Rows from block 3 of a small sound classifier, named by matrix and row number. Each number is 128 + 24 x the weight over its row's rms, rounded and kept within 0 to 255. All counts start at 0.
After each channel's rows are labels from the 100 clips, of 14976, where the channel reaches its highest value: "responds to" is what is common among them. Only what is clearly more common there than usual is listed. The data: synthesized solo parts of chorales (CocoChorales).
# c30: last pointwise conv (model.blocks.3.c3.0.weight, 320x320x1), inputs 0-159

c30.24 [144 152 140  88 158 149 127 139 104 136 145 101 157 174 103 122 157 106 175 176  99 100 121 126 111 123 157 134 134 100 162 121 143 140 104 117 150 126 104 130 112 107 137 105 160  92 144 105 130 108  88  91 109 132 141 156 113 144 160 106 119 146 132 129 117 124 144 144 165 135 110 132 108 118 147 144 148 166 110 136 127 127 155 135  96 128 125  90 138 161 122 125 116 128 107 110 145 140 140  97 119  90 136 143 112 126 132 107 144 178 131 121 175 167 156 118 120 104 120 128 146 116 140 129 144 131 146 145 119  74 137 137 136 154 119 146 124 191 114 123 104 139 161 125 170 127 108 134 124 137 115  93 129  95 128 113  91 106 141 141]
responds to: trumpet; note D#5; note C5

c30.37 [115 127  92 120 145 102 128 131 133 185  79 113 161 154  78 164 117 115  96 103 134 129 106 148 133 116 116  96 109 106 110 111  85 112 129  94 106 127 146  73 160 136  93  98 106 121  70 147 111 144 124 100 129 103 130 130 132 139 105 158 156 139 105 122  83 131 128 162 113  94  94 130 114 139 134 152 224 106 144 110 101 134 205 116 129 133 114 153 146 133 112 126  96 148 136  75 155 127 132  82  99 118 166 143 137 131 131 145 158 128 119 101 105 110  95 170 118 124 119 149  95 127 133 136 119 108  98 107 103 124 126 122 106 119 142 130 164  94 114 155 125 116 114 144 156 125 166 123 103 152 153 117 126 136 193 103 122 125 145 120]
responds to: saxophone

c30.163 [119 111 130 135  98 139 131 159 116 150  62 131  94 180 242 131 100 135 120 124 149 121 164 126 110 103  91 149 147 142  92 139 141 127 150 114  95  97 144 101  74 143 209 126 141 133 122 131 138 167 129 123 114 170 155 175 163 138 127 129 136 129 143 107 220  72 109 105 118 148 119 136 147  81 122 130 125 136  95 120 135 126 152 146 107 121 126  91 141 149 126 139 136 153 112 137 147 113 121 163 110 133 143 154 135  99 144 116 127 134 111 115  97 124 173 142 126 137 118  84 121 121 122 107 138 111 134 116 134 145 132 109  91 129 142 119 122 127 136 121 118 139 104 164 128 130 154 125 118 143 104 117  96  91 145 112 158 123 131  94]
responds to: horn; note B4; note A#4; note C5

c30.251 [134 130 102 114 107 117 143 115 124 123 160 128 144 182 139 169 115 109 105 160 141 107 157 151 126 107 157 110 143 135 121 165  92 150 129 122 146 138 121  86 154  96 142 153 116 110 133  92 107 145  91 115 160 148 135  84  99 161 121 117 154 131 113 126 120 129 145 177 120  99 129 131 160 109 149  98 182  96  95 102 124  99 103  86 150 150 166 126  91  83 104 101 113 109 160 103 123 109 134 143 147 118  95 145 101 166 155 107 136  95 122 138 116  99 100 157 130 131 140 138 164 115 146  92  97 156 126 127 120 110 132 132  90 142 118 188 160 128 126 161 160 135 145 181 156 128  92 175 132 142 155 126 142 137 129 141 152 137 132 124]
responds to: horn; note C5; note A#4; note B4

c30.61 [111 190 156 114  50 159 124  86 129  98 125  97 130 135 122 159 106 112 121  99 116 143  99 149 128 152 120 140  94 162 121 171 136 133 139 134 130 109  96 151  92 162 116 121 156 109 125 151 115 149  96 123  84 104  99 111 127 115 135 120 121 119  49 125 128 117 114  91  92 134 173  82 106 173 122 121  95 149 148 103 141 117 168 140  80 124 151 146 144 125 119 153 118 144 102 132 143 136 135 120  97 128 161 126 113 103 157 162  71  70 134 126 130 123 133 115 116 124 121 131 150 153 156 126 175 142 141 106  70 139 141 113 113  89 128 130 103 158 105 136 113  57 119 104  82  99  82 119 135 153 120 129 123 105 136 124 110 133 102 139]
responds to: oboe; note C5; note B4

c30.22 [133  81 146 143 158 136 123  57 107 127 141 110 126 147 120 107  81 121 125 100 148 125 119 120  82 122 133 133 156 106 133 113 107 131 173 127  91 156 138 153 126 171 153  92 132 106 121 125 120 115 115 147 107 135 137 167 112 142  93 116 127 102 124 117 144 126 167 122 129 130 101 160 142 114 165 176 103 120 125 124 137 121 160 141 128 131 140 111 149 139 103 138 162 146 146 141 134 155 133 127  69 174 203 116 108 124 190 134 131 166 102 115 122 126 146 128 135 104 119 106 114 145  94 136 120 124 129 201 119 136 126 135 152 146 131 106 149 211 140 154 142 139 186 153 160 120 150 136 134 144  99 136 106  94 135  68 140  93 138 126]
responds to: trumpet; note C#5; note F5; note D#5

c30.41 [156 110  90  92 175 170 154  87 142 110 153 113 149 132 156 117 118 117  90 132 109 108 149 118  84 121 138 147 121 156 145 138 144 157 124 124 147 152 111 115 125 118 127  94 118 139 174 168  92 145  96 196 163 126 127 121 104 103 118 139 145 130 112 124 126 138  97 139 114 164  97 118 132 155 108 136 143  94 123 166 119 123 128 141 167 140 132 132 167 192 155 144  90  98 132 135 120 126 133 126 147 165 166 152 128 133 162 136 156 204 164 127 142 125 142 140 131 133 112 139 129 150 120 109 151 150 130 116 143 135 109  99 137 143 165  90 136 124 122 151 142 142 122 125 155 135 113 110 131 130 112 114 148 141 160 115 118 167 119 111]
responds to: tuba; note C4; note G3; note A3

c30.242 [125 190 134 126 219 125 108 155 128 100  74 118 112 168 126 118 185 155 211 102 175 138 131 141 127 115 111 128 108 152 119 112 151 131 162 115 141 124 109 149 145 122  77 130 219 123 133 151 171  97  99  88  94 157 183 139  97  81 161 147 197 155 119 133 110 120 117  91 157  85  79 142  91  80  96 139 131 100 128 134 147 124 109 102 136 138 142 151 118 146  99 117 131 131 103 126  86 132 134 131 134  94 150 115 119 146 118 110 142 118 138 136 133 134  54 174 138 106 137 144 139 119 137 136  97 121 101 136 146 142 166  86 127  95 116 113 132 125 198 115 160 144 118 113 128 147 136 144 102 148 111  86 138 152 162 143 116 142 137 117]
responds to: violin; note F#5

c30.126 [117 135 122 136 104 123 128 169 124  88 182 153  78 133  86 140 109 212 112 133 100 141 127 143 124 140 137 112 123  97  87 119 139 185 105 116  89 137 115 138 136 109 182  87 104 115 129  96 139 170  85 135 158 106 136 115 156 120 133  71 104 127 108  99  93 134 126 131 122 114 138 114  96 129 127 148 124 157 210 120 182 111 141 129 140 130 134 116 164 116 128 150 125 114 137 117 131 124 140 101 172 165 141 119 149 153 163 166 114 137 115 126 135 110 154 155 102 132 113 138 164 151 109 121 173 112  93 142  83  94  95 140 131 109 117 133  95  94 151 159 119 109 128 149 136 116 119 128 141 152 111 126 116 104 133 129 128 126 149 106]
responds to: oboe; note C5; note B4; note A#4

c30.137 [ 81 111 127 108 139  98 174 142 127 152  93 150 129 123 124 188 167 137 155 105 100 176 159 166 119 126 135 166 118 106 117 127 128 109 160 125  73 118 125 122 147 120 108 102  95 138  92  90 118 121  96 152 118 110 128 145  99 119 119 122 142 129 112 145 119 137  73 200 153 155 101 139 172 126 151  85 171 126 110 120 105 158 167 111 119 138 104 117 137 146 104 140 133 114 137 126 110  70  94 110 128  81 133 132 116 138 138 164 135 134 110 154  99 124 132 126  96  62 118 137 167 137 113 100 107 115 152 139 126 126 111 123 136 135 122 123 151 124 116 129 143 150 116  96 135 143 148 108 130 134 131 109 137 121 186 118 108 125 122  75]
responds to: saxophone; note G4; note A4

c30.34 [113 116 139 111 179 123 146 103 169 140  66 167 122 106 134 137 126 149 159 118  92 104 120  86 100 128 113 159 139 151 121 157 162 171  90  87 113 101 115 152 104 196  57 125 168 110 126 146 133 113 137 153  98 153  89 133 148 166 133  96 106  91  95 157 119 144 115 156 113 136 157 112 126 106 164 130 102 159 107 142 136 125 129 142 112 166 111 142 145 132  99 128 131 118 101 133 128 121 148 122 135  96 103  67 124 112 137 120  96 138  95 115 140 122 135 108 171 120 135 144  97 128 134 106 155 120 124 140 123 140 100 146 135 137 117 150 130 124 147 125 162 117 100 138 135 129 142 101  94 108 133 127 180  79 123 130  98 127 133 114]
responds to: viola; note C#4; note G4

c30.189 [122 176 126 139 118 134 108 174 142 122 167 132 129 114 120 143 106 148  65 164 143 142 129  94 134 116 127 129 113 131 103 126 131 131 159 123 132  80 129 195 116 117 100 141 104 141 128 179 136 102 131 128 137 112 120  94 137 134 140 156 117  81 120  94 123  93 146  87 152 122 119 129 103 197 122 151 106  88 142 121 116 171 104 134  91 170 162 140 137 157 129 144 135 150  99 127 141 125 133 131 113 115 140 125  71 106 135 133  82  48 146 105 102  89 117 143 106 162 117 140 126 110 124 107 125 125 107 105 149 127 165 122 108 141 129 116  87 112 121 151 131  94 117  85 103 115  83 134 142 127 124 126 169 125 109 136 105 165 137 148]
responds to: oboe; note C5; note A#4; note G#4

c30.38 [130 121 138 233 125 124 129  99 131 103 138 125 119 106 113 132 113 123 154 136 124 105 122 156 124 126 104 103 138 117 207 133  78  95 126 127  98 162 104 111 125 129 138 130 139  94 133 131 141 133 133 143 109 115 118 156 126 142 120  97 176 132 146 144 150 111 114 109 158 107 132 156 139 117 122 140 160 134 134 127 124  96 121 130 123 126 109 126 110 148 137 113 133 166 146 127 125 127 134 137 113 146 115 111 129  93 130 161 110 125 132 140 135 141 136 103 112 150  94 119 155 130 132 100 131 146 139 153 138 149 127  88 133 157 117 123 113  91 125 104 128 115 155  85 137 117 148 131 104 148 130 149 126 129 116  69 121 124  91 119]
responds to: trumpet; note D#5

c30.312 [114 102 134 128 129 144 123 145 173 121 119 132 132 130 142 108 152 128  98 111 168 106  98 156 121 106  71 165  92 130 133 108 221 108 127 100 131 130 118 147 132 149 136 130 155 119 144 134 109 124 144 174 174 145 128 117 144 101 116 131 136 112 117 124 120 184 126  99 139 117  86 127 144 168 113 114 151  90 154 133 131 168 119  89 134 111 135 139 134 145 115 141 136 120 116 138 131 113 126 123 128 119 123 151 117 108 124 142  77  82 121 143 117 146 117 140 165 136 111 107  94 164 122 160  97 140 143 127 125 117 130 100 193 132 138 126 116 124 132 103 125 148 136 106 125 120 125 126 118  87 146 139 130 149  98 113  92 102 131 124]
responds to: clarinet; note E4; note F4

c30.275 [100 100  93 131 132 146 108 131 144 142 152  95 104 153 168  89 110 116 173  79 100 100  96 135  83 156 114 127 145 135 126 117 127  93 128 169 133 163 133 131 104  75 115 159 163 136 107 128 172 147 156 136 118 191  94 104  99  93 119 147 145 168 148 179  90 130 111 148  72 116 159  97 129 178 102 123  55 113 181  60 144 160 127 143 140 141 130 137 118 122 160 136 184  97  93 120 134 127 136 142 110 169 110 153 134 154 152 136  83 114 156 151 146 163 131 121 118 140 120 145  98 145 128 142 126 141 142 146 113  91 129 141 153  91 128 120 151 138 124 147 128 122 128 101 131 132  89 163 130 158 124 166  75 147 134 109  68 171  92 115]
responds to: cello

c30.109 [151 106 119 103 103 124 126 170  86 108 163 138 152 121  94 127 193 142  97 179 150 202 125  87 141 107 147 127  81  98 143 104 107 109 127 160 130 134 144 101 124  87 130 150 122  96 125  90 126 113 166  71 138 153 170 141 126 118 126 115 121 156 148 124  89 128 113 105 173 123 162  93 146  98 103 156 100 135 134 169 134 117 164 186 142 148 160  97 132 103 150 146 118 123 148 121 126 129 128 133 141 196 100 138 149 138 107 106 100  87 119  96 133 125 120 165 151 156 128 152  92  98 126  98 141  94  93 103 134 174 127 138 167 133  85 102 113 111 121 131 132 125 103 138 140 138 131 110 107 134 112  91 115 141 154 138 125 140 122 112]
responds to: violin; note C#5; note C5; note D#5

c30.130 [175  89 158 159 111 116  85 160 166 124 113 110 155 177 167 152 134  95 132 143 125 116 126 114  90 123 147 123 118 143 163 131 140  98  90 152 111 108 163 121  84 162  95 103 155 120 110 150 107 110 142 138 107 126 145 149 118 166 163 124  53 151  92 111 143 113 149 117 199 120 120 150  98 112  91 109 157  78  98  83 121 119 131 123 130 140 117 113  93 137 128 144  91 109  92 123 123 149 151  99 137 144 105 109 129 102 112 115 147 114 122 116 136 142  85 106 115  92 105 172  98 115 125 115 132 113 139 113 127 114 119 122 120 126 131 111  95 117 147 138 134 112 109  90 173 121 142 114  93 175 104 121 126 111 107 124 109 135 136 111]
responds to: trumpet; note D#5; note D5; note C#5

c30.253 [144 116 190 124 110 144 137 142 115  92 153 113 104  91 148 121 127 136 161 129 166 131 103 146 190 127 124 138  72 120 119 123 114 129 168 120 123 143  88 145 141 171 129 126 183 115 155 133 118 105  99 116 126 158 129 147 149 126 123  83 102 140 138 154 132 131 142 147 118  96 110 123 134  98  76 149 176 124 122 234 150 133 157 113 116 124 142  88 115 112 102 136 133 153 152 121 136 109 113  99 105 116 165  83 111 143 113 156 113 110 136  84 153 126 103 132 156 133  99 115  95 104 154 125 131 116 117 107 104  96 134 134 132 125 136 137 123 168 136 111 144 130 157 141 125 134 112 131 130 142 121  93 111 101 101 150 107 127 117 137]
responds to: violin; note F#5

c30.232 [103  97 120 115  96 126 136 115 145 109 139 136 152 149 155  99  78 140 143 105 125 135 138 122  86 108 120 108 130  93 146 138 107 144 117 115 132 110  98  99 104 141  98 167 132 102 150 125  88 143 122  91 109 191 136 139 133 150  87  87 101 110 146 115 139 159  94 182 138 129 142 124  68  55 147 147 166 110 106 127 104 131  88 159  95 131  85 142 136 111 152 144 118 118 117 122 127 129 137 124 111 121  96 125 125 157 101  95 127 111 120 116 118 113  99 138 151 113 147 101 138 136 128 112 123 104 145 161 118 111  94 109 102 127 119 158 162 122 118  86 117 124 127 212 104 140 140 158 120 120 142 175  73 135  96  94 144 106 150 106]
responds to: horn; note B4; note C5; note A#4

c30.247 [161 103 146 134 185 185 116 104  60 143 148 133 202 121 138 112 124 113 130 162 134  92 103  89 136 134 126 151  81 177 120  89 113 150 158 131 120 142 113 107 117 145 100 126 148 155 175 138 113 170 134 140 153 149 131 108 135 155 109 152 171 187 107  87 105 136 129 135 103 130 131 157  90  60 118 188  66  93  91 184 116 113 110 126 117 156 142  96 160 117 131 138 134 121 147 128 104 110 120  93 116 101 130 125 148 136 136 145 101 134 123 128 104 149 157 137 106 148 135 107 131 136 143 117 125 106 125 103 168 135 107 147 138 114 122  98 113 140 101 124 134 112 162 168 142 122  92 130 162 122 155 143 161 126 124 128 129 140 131 111]
responds to: violin; note F#5; note F5; note D#5

c30.197 [196 179  93 141 104 130 118  91 114 121  88 111 107 128 116  91 206 144 114 185 181  92 110 132 158 110  95 140 133 144  88 131 127 120  90 119 192 193 125 142 114 149  71 100 149 171 149 125 100 145  63 104 118 126 122 123 108 128  72 117 125 180 139 127 157 118  93  91 116 108  99 152 117  61  79  86  80 128 155 162 108 119 117 148 137 140 139 143 128 122 120 137 198 106 132 153  94 115 124  95 111  64  82 126 118 120 134 127 135 118 109 139 121 131 116 141 101 119 118 145 164 105 145 138 101 142 107 159 118 146 135 144 135 125 146 128 176 158 119  98 119 137 139 118  88 127 120 127 106 105 124 131  99 131 114 118 127  88 136 149]
responds to: violin; note F5; note F#5; note D#5

c30.285 [121 106 114 123 128 125 152 110 113 130 155 140 128 115  95 150 150 118  61 144 117 140 131  77 179  79 111 134 101 118 116 104 146 142 133 158  66 129 102 102 179 142 148 123 154 151  99 143 184 110 148 124 185 164 134 126 146 130 165 136 161 130  75 115  67  81 107  92 144 147 135 123 125 105  96 126 127 179 114 162 133 132  94 127 133 101 143 106 121 148 119 201  99 116 180 166 101 109 100 140 160 118 122 158 125 107 126  77 119  74 136 145 112 154 118 133 136 149 132 125 167 132  88 119 147  83 102 135 150 153 140 151  81 125 189 124 127 142 135 151 143 134 102 154 133 121 149 133  97 107 116 105 128 124  89 132 158  95 128 135]
responds to: cello

c30.278 [132 147 122 119 123 116 141 154 152 154 146 100 144 124 172 206 101 151 101 182 148 149  62 128 108 131 100 192  99 118  86 157 166  73 112 124 128  63 112 111 164 176  65 133 138 110 156 138 152 119 103 169  90 158 111 118  69 105 141 131 121 121 101 132 110 121 192 149  90 119 142 106 146 212 164 139 170 116 158 119 141 100 130  93  82 116 120 151 108 109 134  94 114 109 130 136 137 118 151 102 112 110 141 139  89 158 160 116 136 110 110 106  98 137 125 181 116 157 146 133  89 104 138 115 134 128 117 121 115 122 150 136 128 113 120 141 122 120  80 176 121 101 106 138 151 128 124 112 123 108 125 103 106 136 123 128 124 110 129 119]
responds to: oboe; note C5; note A#4; note G#4

c30.227 [132 150 137 116  96 119 127 139 127 137 134 156 121 131 141 120 149 142 137 138 153  98 214 120 126 169 150 133 142  85 160 195 175 157 154 159 119  89 118 121 144 105 120 119 120 111 139 158 127 111 103 147 162 127 108 136 128 134 159 128 136 120 169 106 154 123 148  83 158 134  80 161 134 130 155 107  96 136  91 145 120 152 154  98 159 123 130 119 143 104 137 144 138 149 118  95 111 104 132  88 111 151 128 108  95 131 130  85 189  99 151 139 188 128  83 148 136 145 132 109 105 161 153 111 111 115 126 117 157 112 135 110 142 149 114 151 154 139 141 138 154 122 116 111  86 147 141 132 114 164 106 115 134 100 150 150 113 145 123 178]
responds to: tuba

c30.152 [137 141 134  97 143 116 140 106 128 113 142 130 144 140 113 148 125 128 175 164 168 135 147 143 111 153 128 128 127 136 124 100 142 106 119 143 126 130  90 176 116 146 152  89 118 116 125 151 136 160 173  71 140 157 111 120 153 124 111 107 146 135 141 121  80 128 105 159  90 119 143 132 100 111 141 130 144 112 152 119 184 125 150 130 132 161 115 106 126 142 112 114 155 143 162 111 124 119 107 145 146 102 160  84 116 165 146 143 126 173 141 101 133 138 202  92 126 105 128 140 112 113 143 125 133 110 135 113 139 124 145 183 142 113 106 130 158 140 100 126 133 151  94 152 147 134 130 135 128 146 123 147 122 145 114 102 137 108 127 156]
responds to: oboe; note C5

c30.240 [133 123 162 171 132 109 133 133  97  66 109 122 168 119 115 111 181 139 156 149 146 132 154 117 121 121 141 140 123 127 127 171 116 150 115 116 149 149 126 118 156 158 164 150 137 104 148 108 154 110 126 110 114 177 144 145 118 157 150 114 132 135 148 119 176 166 102 125 116 124 145 183 147 105 124  99 111 143 151 142 146 127 104 135 150 156 144 112 148 131 127 135  87 158 122 158  68 121 140 119 118 116 134 147 125 127 123 198 130 121 121 117 143 123 131 113 128 108 149 131 123 122  92 137 128 114 130 132 167 113 143 144 118 141 114 134 155 136 106 112 130 124  66 128 128 101 128 119 136  92 143 101 136 118 172  97 155 132 133  97]
responds to: tuba; cello; trumpet

c30.203 [136 162 145 131 131 141 106 109 117 112 162 112 140 165 146 145 128 144  52 121 107 149 149 110 130 143 111 131 109 146 107 132 114 151 111  71 102 181 130 152  99 111 135 127 187 135 139 173 145 154 115 161  99 146 153  98 140 136  96 110 112 119 149 183  92 133 148  99 124 155 146 112 145 169  82 122 130 131 139 102 109 150 129 132 133 120 107  99 102 150 119 120 137 107 175 123 136 122 102 124 139 129 154 139 123 111 138 122 123 135 141 113 116 115 134 127  82  83 124 118 204 119 139 175 130 107 120 113 114 135 141 175 132 138 147 105 148 113 115 144  74 108 144 118  95 113  93  95 106 125 155 161 141 135 102 125 106 105 131 102]
responds to: oboe; note C5; note A#4; note A4

c30.230 [ 90 113 151 109 132 141 121 178 119 131 151 129  76 154 142 110 157  87 111 124 103 149 165 129 105 205 141 125 150 135 113  55 150 117 104  75  84 183 105 101 112 101 179  94 169 119 130  77 170 125 139 124 125 140  99 110 130  75 142 150 189 157 137 132  93 117  52 125 123 141 190 111 129 126 134  96  57 116  88 108 127 113 117 136 146 145 157  90 140 172 112 135 107 110  97 125 155 145 144 121 177 137 150 159 138  92 131 117 136 154 127 118 170 123 137 101 137 121 128 138 137  83 110 126 105 121 134 112  88 139 149 112 142  88 174 137 128 125 106 114 171 105 149 173 117 119 130 125 133 112 131 160 130 153 114 129 146 147 100 100]
responds to: cello

c30.95 [167 142 155 114 118 121 123 121 136 107 151 127 142 129 130  98 119 167 172  94  81 130 116 123 163 112 119 138 146 158 119 141 116 144 181  80 122 132  77 111 104 119 143 134 212 134 119 177 111 117 146 127 125 127  90 146 136 122 118 152 169 164 131 137 130 127 106 175  86 131 114 167 131 162 157 129 166 116 103 156 142 148 163 110 145 132 115 161 135 155  93 128 131  96 133 180 126 101 110 108 147  83 136  98 133 113 124 113 119 138 129 124 158 142  88 126 122 171  96  93 108 160 125 143 126 125 160 140 146 132 120 124  96 146 114 138 111 136 137 135 159 152 194 124 128 118 152 107 134 114 155 139 110 127  92 109 126 105 120 172]
responds to: violin; note A#5; note F#5; note G#5

c30.92 [139 102 123 118 190 164 149 122 126  55 130 130 120 151 116 175 123 114 115 175 122 143  96 235 106 123  90 100 135  93 102 156 154 149 167 106 110 101 111  87 133 161 100 125 132 127  75 115 125 164  82 113 108 145 147  91 116 125 136 132 137 109 125 132  88 104  83 132 137 126 142 164 126 169 130  96 150 125 139 113 151 161 167  95 119  92 127 104 107 105 136 109 151 105 141 106 144 139 120 130 134 119 144 120 114 144  86 100 141 151 125 131 133  90 127 190 110 129 129 112 104 108 113 156  99 131 121  90 126 134 107 127 106 115 116 117 158 166 132 124 120 124 137 102 118 129 113 133 100 145 141 129 116 114 139 150 130 154 145 122]
responds to: saxophone; note F4; note E4

c30.65 [112 114  60 132 173 150 141 138 146 111 109 124 132 140 125 101 129 123 112 110 106 139 137 170 123 136 102 109 138 135 123 129 143 145  95 144 121 138 143 113 114  97  99  93 160 132 124 140 133 111 163 170  89 166 123 133 106  72 132 132 134 138 170 136 105 136 144 110  96 151 116 115 127 140 138 111 116  95 114 126 154 118 133 129 152 167 121 162 130 143 137 154 128 138 140 140 126 153 147 121 145 122 115 122 134 127 157 120 177 158 198 133 140 121 154 108 109 141 140 113 132 160 121 138 159 107 143 147 159 147 110  94 149 126 128 145 115 135 194 125 136 102 121 108 126 137 151 160 115 148 112 130 156 161 126 115  96 163 129 140]
responds to: bassoon; note A#3; note A3; note B3

c30.200 [139 130 129  67  75  99 147 158 140 151 117 133 147 117 151 190 123 106 111  79 134 183 114 146 106 139 146 128 158  78 104 108 100  94 142  78  78 123 115 105 151 145 134 104  85 121 108 142 137 135 124 132 151 105 147 115 158 137 141 124 140 124 102  98 137 122 113 170 127 120 118 124 118 105 134 135 169  68 122 120 157 103 151 128 104 146 132 141 119 164 128 128 113 107 162 125 113 111 109 101 112 148 139  73 152 147  94  70 143 131 108 116 102 137 109 121 159 131 112 173 112 138 129 136 133  88 131 124 129 124  84 122 153 135 137 113 135  98  74 107 132 141 119 129 177 110 117 118 144  97 103  93  96 124 170 147 170  95 140 120]
responds to: saxophone; note C5

c30.15 [129 104 131 136 156  81 122 146 130 130 141 139 100 127  68 195 166 103 111 119 102 149 128 190 112  84 137 144 121 174 105 106 132 126  85 103 101 141 107 112 132  71 141 134 103 108 145 147 110 111  73  86  77 105 145 111 138 146 158 125 142 145 111 161 105 168  89 238 136 134  90 141 128  92 169 115 161 109  71 144  92 125 153 111 111  86 166 121 143 105 138 120 145 100 146 109 137 143 104 125 144 102  95 115 132 119 107 111 116 154 109 117 141 132 124 141 169 105 144 104 141 125 116 124  95 100 135 144 126 129 124 132 130 121 119 129 162 109 149  97 104 119 106 123 186 106 113 152 145 117 142 171 119 131 169  73 156 115 122 140]
responds to: saxophone

c30.168 [123 140 137 166  89 105  75  86  81 153  99  77 101 122 118 103 111 139 109  97 124 129 110 134 172 124 134 102 148 169 150 149 119  89 174 144 149 160 119 153 110 151 136 135 112 116 106 119 150 110  71 119 171 129 163 113 123 127 169 160 128 103 112 121 127 154 116  73 139 134 138 116  96 159 155 138 160  84 117 141 102 117 119 106 100 108 134 128 132  87 160 126 102 107 133 135  99 107 146 127 141 133 133 140 134 115 120 139 123 137 130 110  82 124 115 158 116 124 135 118 116 143 112  82 161  97 157  96 119 121 128 126  73 112  80 146 111 170  99 130 114 112 135 135 130 103 103 110 112 135  80 117 123 106 154 124 128 165 103  97]
responds to: bassoon; note A#3; note C4; note C#4

c30.196 [101 107 103 116  91 100 181 180  85 152 151 128 153 115 124  80 114 128 115 145 112 121 126 132 141 144 145 119 108 131  96 146 134 141 128 123 137 108 146  88 111 132  82 127 114 141 135 119 142 135 139 120 116 131 116 101 154  97 134 116 150 113 116 129  68 191  51 170 157 156  97 180 147 121 104 112  98 121 131 126 123 120 164 112 117  83 164 162 111  90 103 145 102 173 114 116  87 108 110 113 131 133 111  87 112  95 133 104 104 122 128 113 121 135 136 136 134 158 124 127 129 130 174 105 114 157  99 120 153 142 168 128 111 137 145 106 151 120 117 130 131  91  97  99 119 158 119  85 136 104 111  91 136 136  81 128 132 172 127 120]
responds to: clarinet; note F4; note E4

c30.27 [103  90  95 104 120 118 171 131 105 118 157 155 129 144 126 151 158 111 118  94 128 132 117 178 141 126 101  90 101 157 108  95 143 149 109 116 158 187  87 132 122 125 138 109  98 135 129 124  93 121 160 118 118 130 167  44 139  97  90 120 160 134 199 166 145 144 188 109 122 166 101 132 100 131 139 193 188  68 132 133 123 144 144 119 122  99 124 105 109 164 156 140 121 116 148 106 109  91 116 117 159 112 117 157 146 113 105 143 186 139 147 143 129 143 124 119 138 115 146 131 143 136 146  77 120 129 112 122 169 144 135 120  81 134 162  95 168  90 116 124 130  91 137 131 165 104 118 141 142 119 142 171 145 152 168 133 157 141 138 128]
responds to: saxophone; note F4

c30.252 [115 121  69  83 233 132 140 125 109 135  94 126 123 128 116 108 155 113 122 126 116 123 130 123 111 123 156 122 140 117 120 131 159 123 123  78 118 104 117 115 130 138  97 112 109  93 113 103 134  97 107 148  96 139  93 122 151 133 138 125 135 123 169 163  95 109 178 137 100 166  90 142 104 166 123 110  85 118 153 101 130 177 116 125  81 122 137 125 127 137 113 129 112  80 102 123 122 150 133 125 122 129 143 152 101 123 138 160 102 114 127 104 122 121 111 144 129 130 153 111 141 106 115 117 128 116 144 111  98 152 141 143 131 110 114 128 149 147 153 101 129  87 154 130 112 130  74 145 156 110 102 124 162 127 125 103 112 111 110 100]
responds to: viola; note F#4; note D#4; note F4

c30.134 [ 88 117 156 113 115 160 116 133 126 106 123 136  76 137 143 156 107 109 123 116 132 147  99  93 112 141 119 111 133 115 137 112  94 135 140 175 129  77 121  98 126 153 168 143 129 122 142 164 122 145  43  98 135 154 117 170 149 162 109 132 151 109 137 108 129 148 150 165 102 146 138 116 143 104 176 122 124 125  89 144 118 165 105 131 119 139  88 176 122  99 157 133 127 128 114 123 152 109 103 115 115 119 113 166 122 108 124 145 137 117 122 125 128  89 123 106 185 118 103 109 108 128 120  99 129 102 118 120 127  97 110 149 124  83 106 151  87 183 130 115 107 151 149 141 128 131 159 135 123 143 140 131 110 100 154 121 116 154 114  88]
responds to: horn; note A#4

c30.59 [143 100 106  67 156 119 102 128 135 155  78 110  57 113 148 170 134 148 168 169 157 108 149 105 118  80 135 128 117 143 141 150 113 111 100 102 115 126  76 122 140 114  74  83 138  79 122 102 121 124 100 112 153 134 209 200 144 156 108 177 152 177 136 103  82 117 129 137 194 164 122 108 111  63  84 116 152 101 126 119 146 128 153 131 136 125 114 127 131  95 101 116 118 101  91 136 123  98  84  98 107 137 127 157 121 162 142 108 135 137 112 125 108 113 101 127  81 119 164 126 129 166 118 108 162  96 137 135 141 104 140 137  96 137 150 124 122 133 146 129 139  83 148 110 107 134 145 111  95 151 123 137 139 130 122 119 146 105 128 139]
responds to: violin; note F5; note F#5; note D#5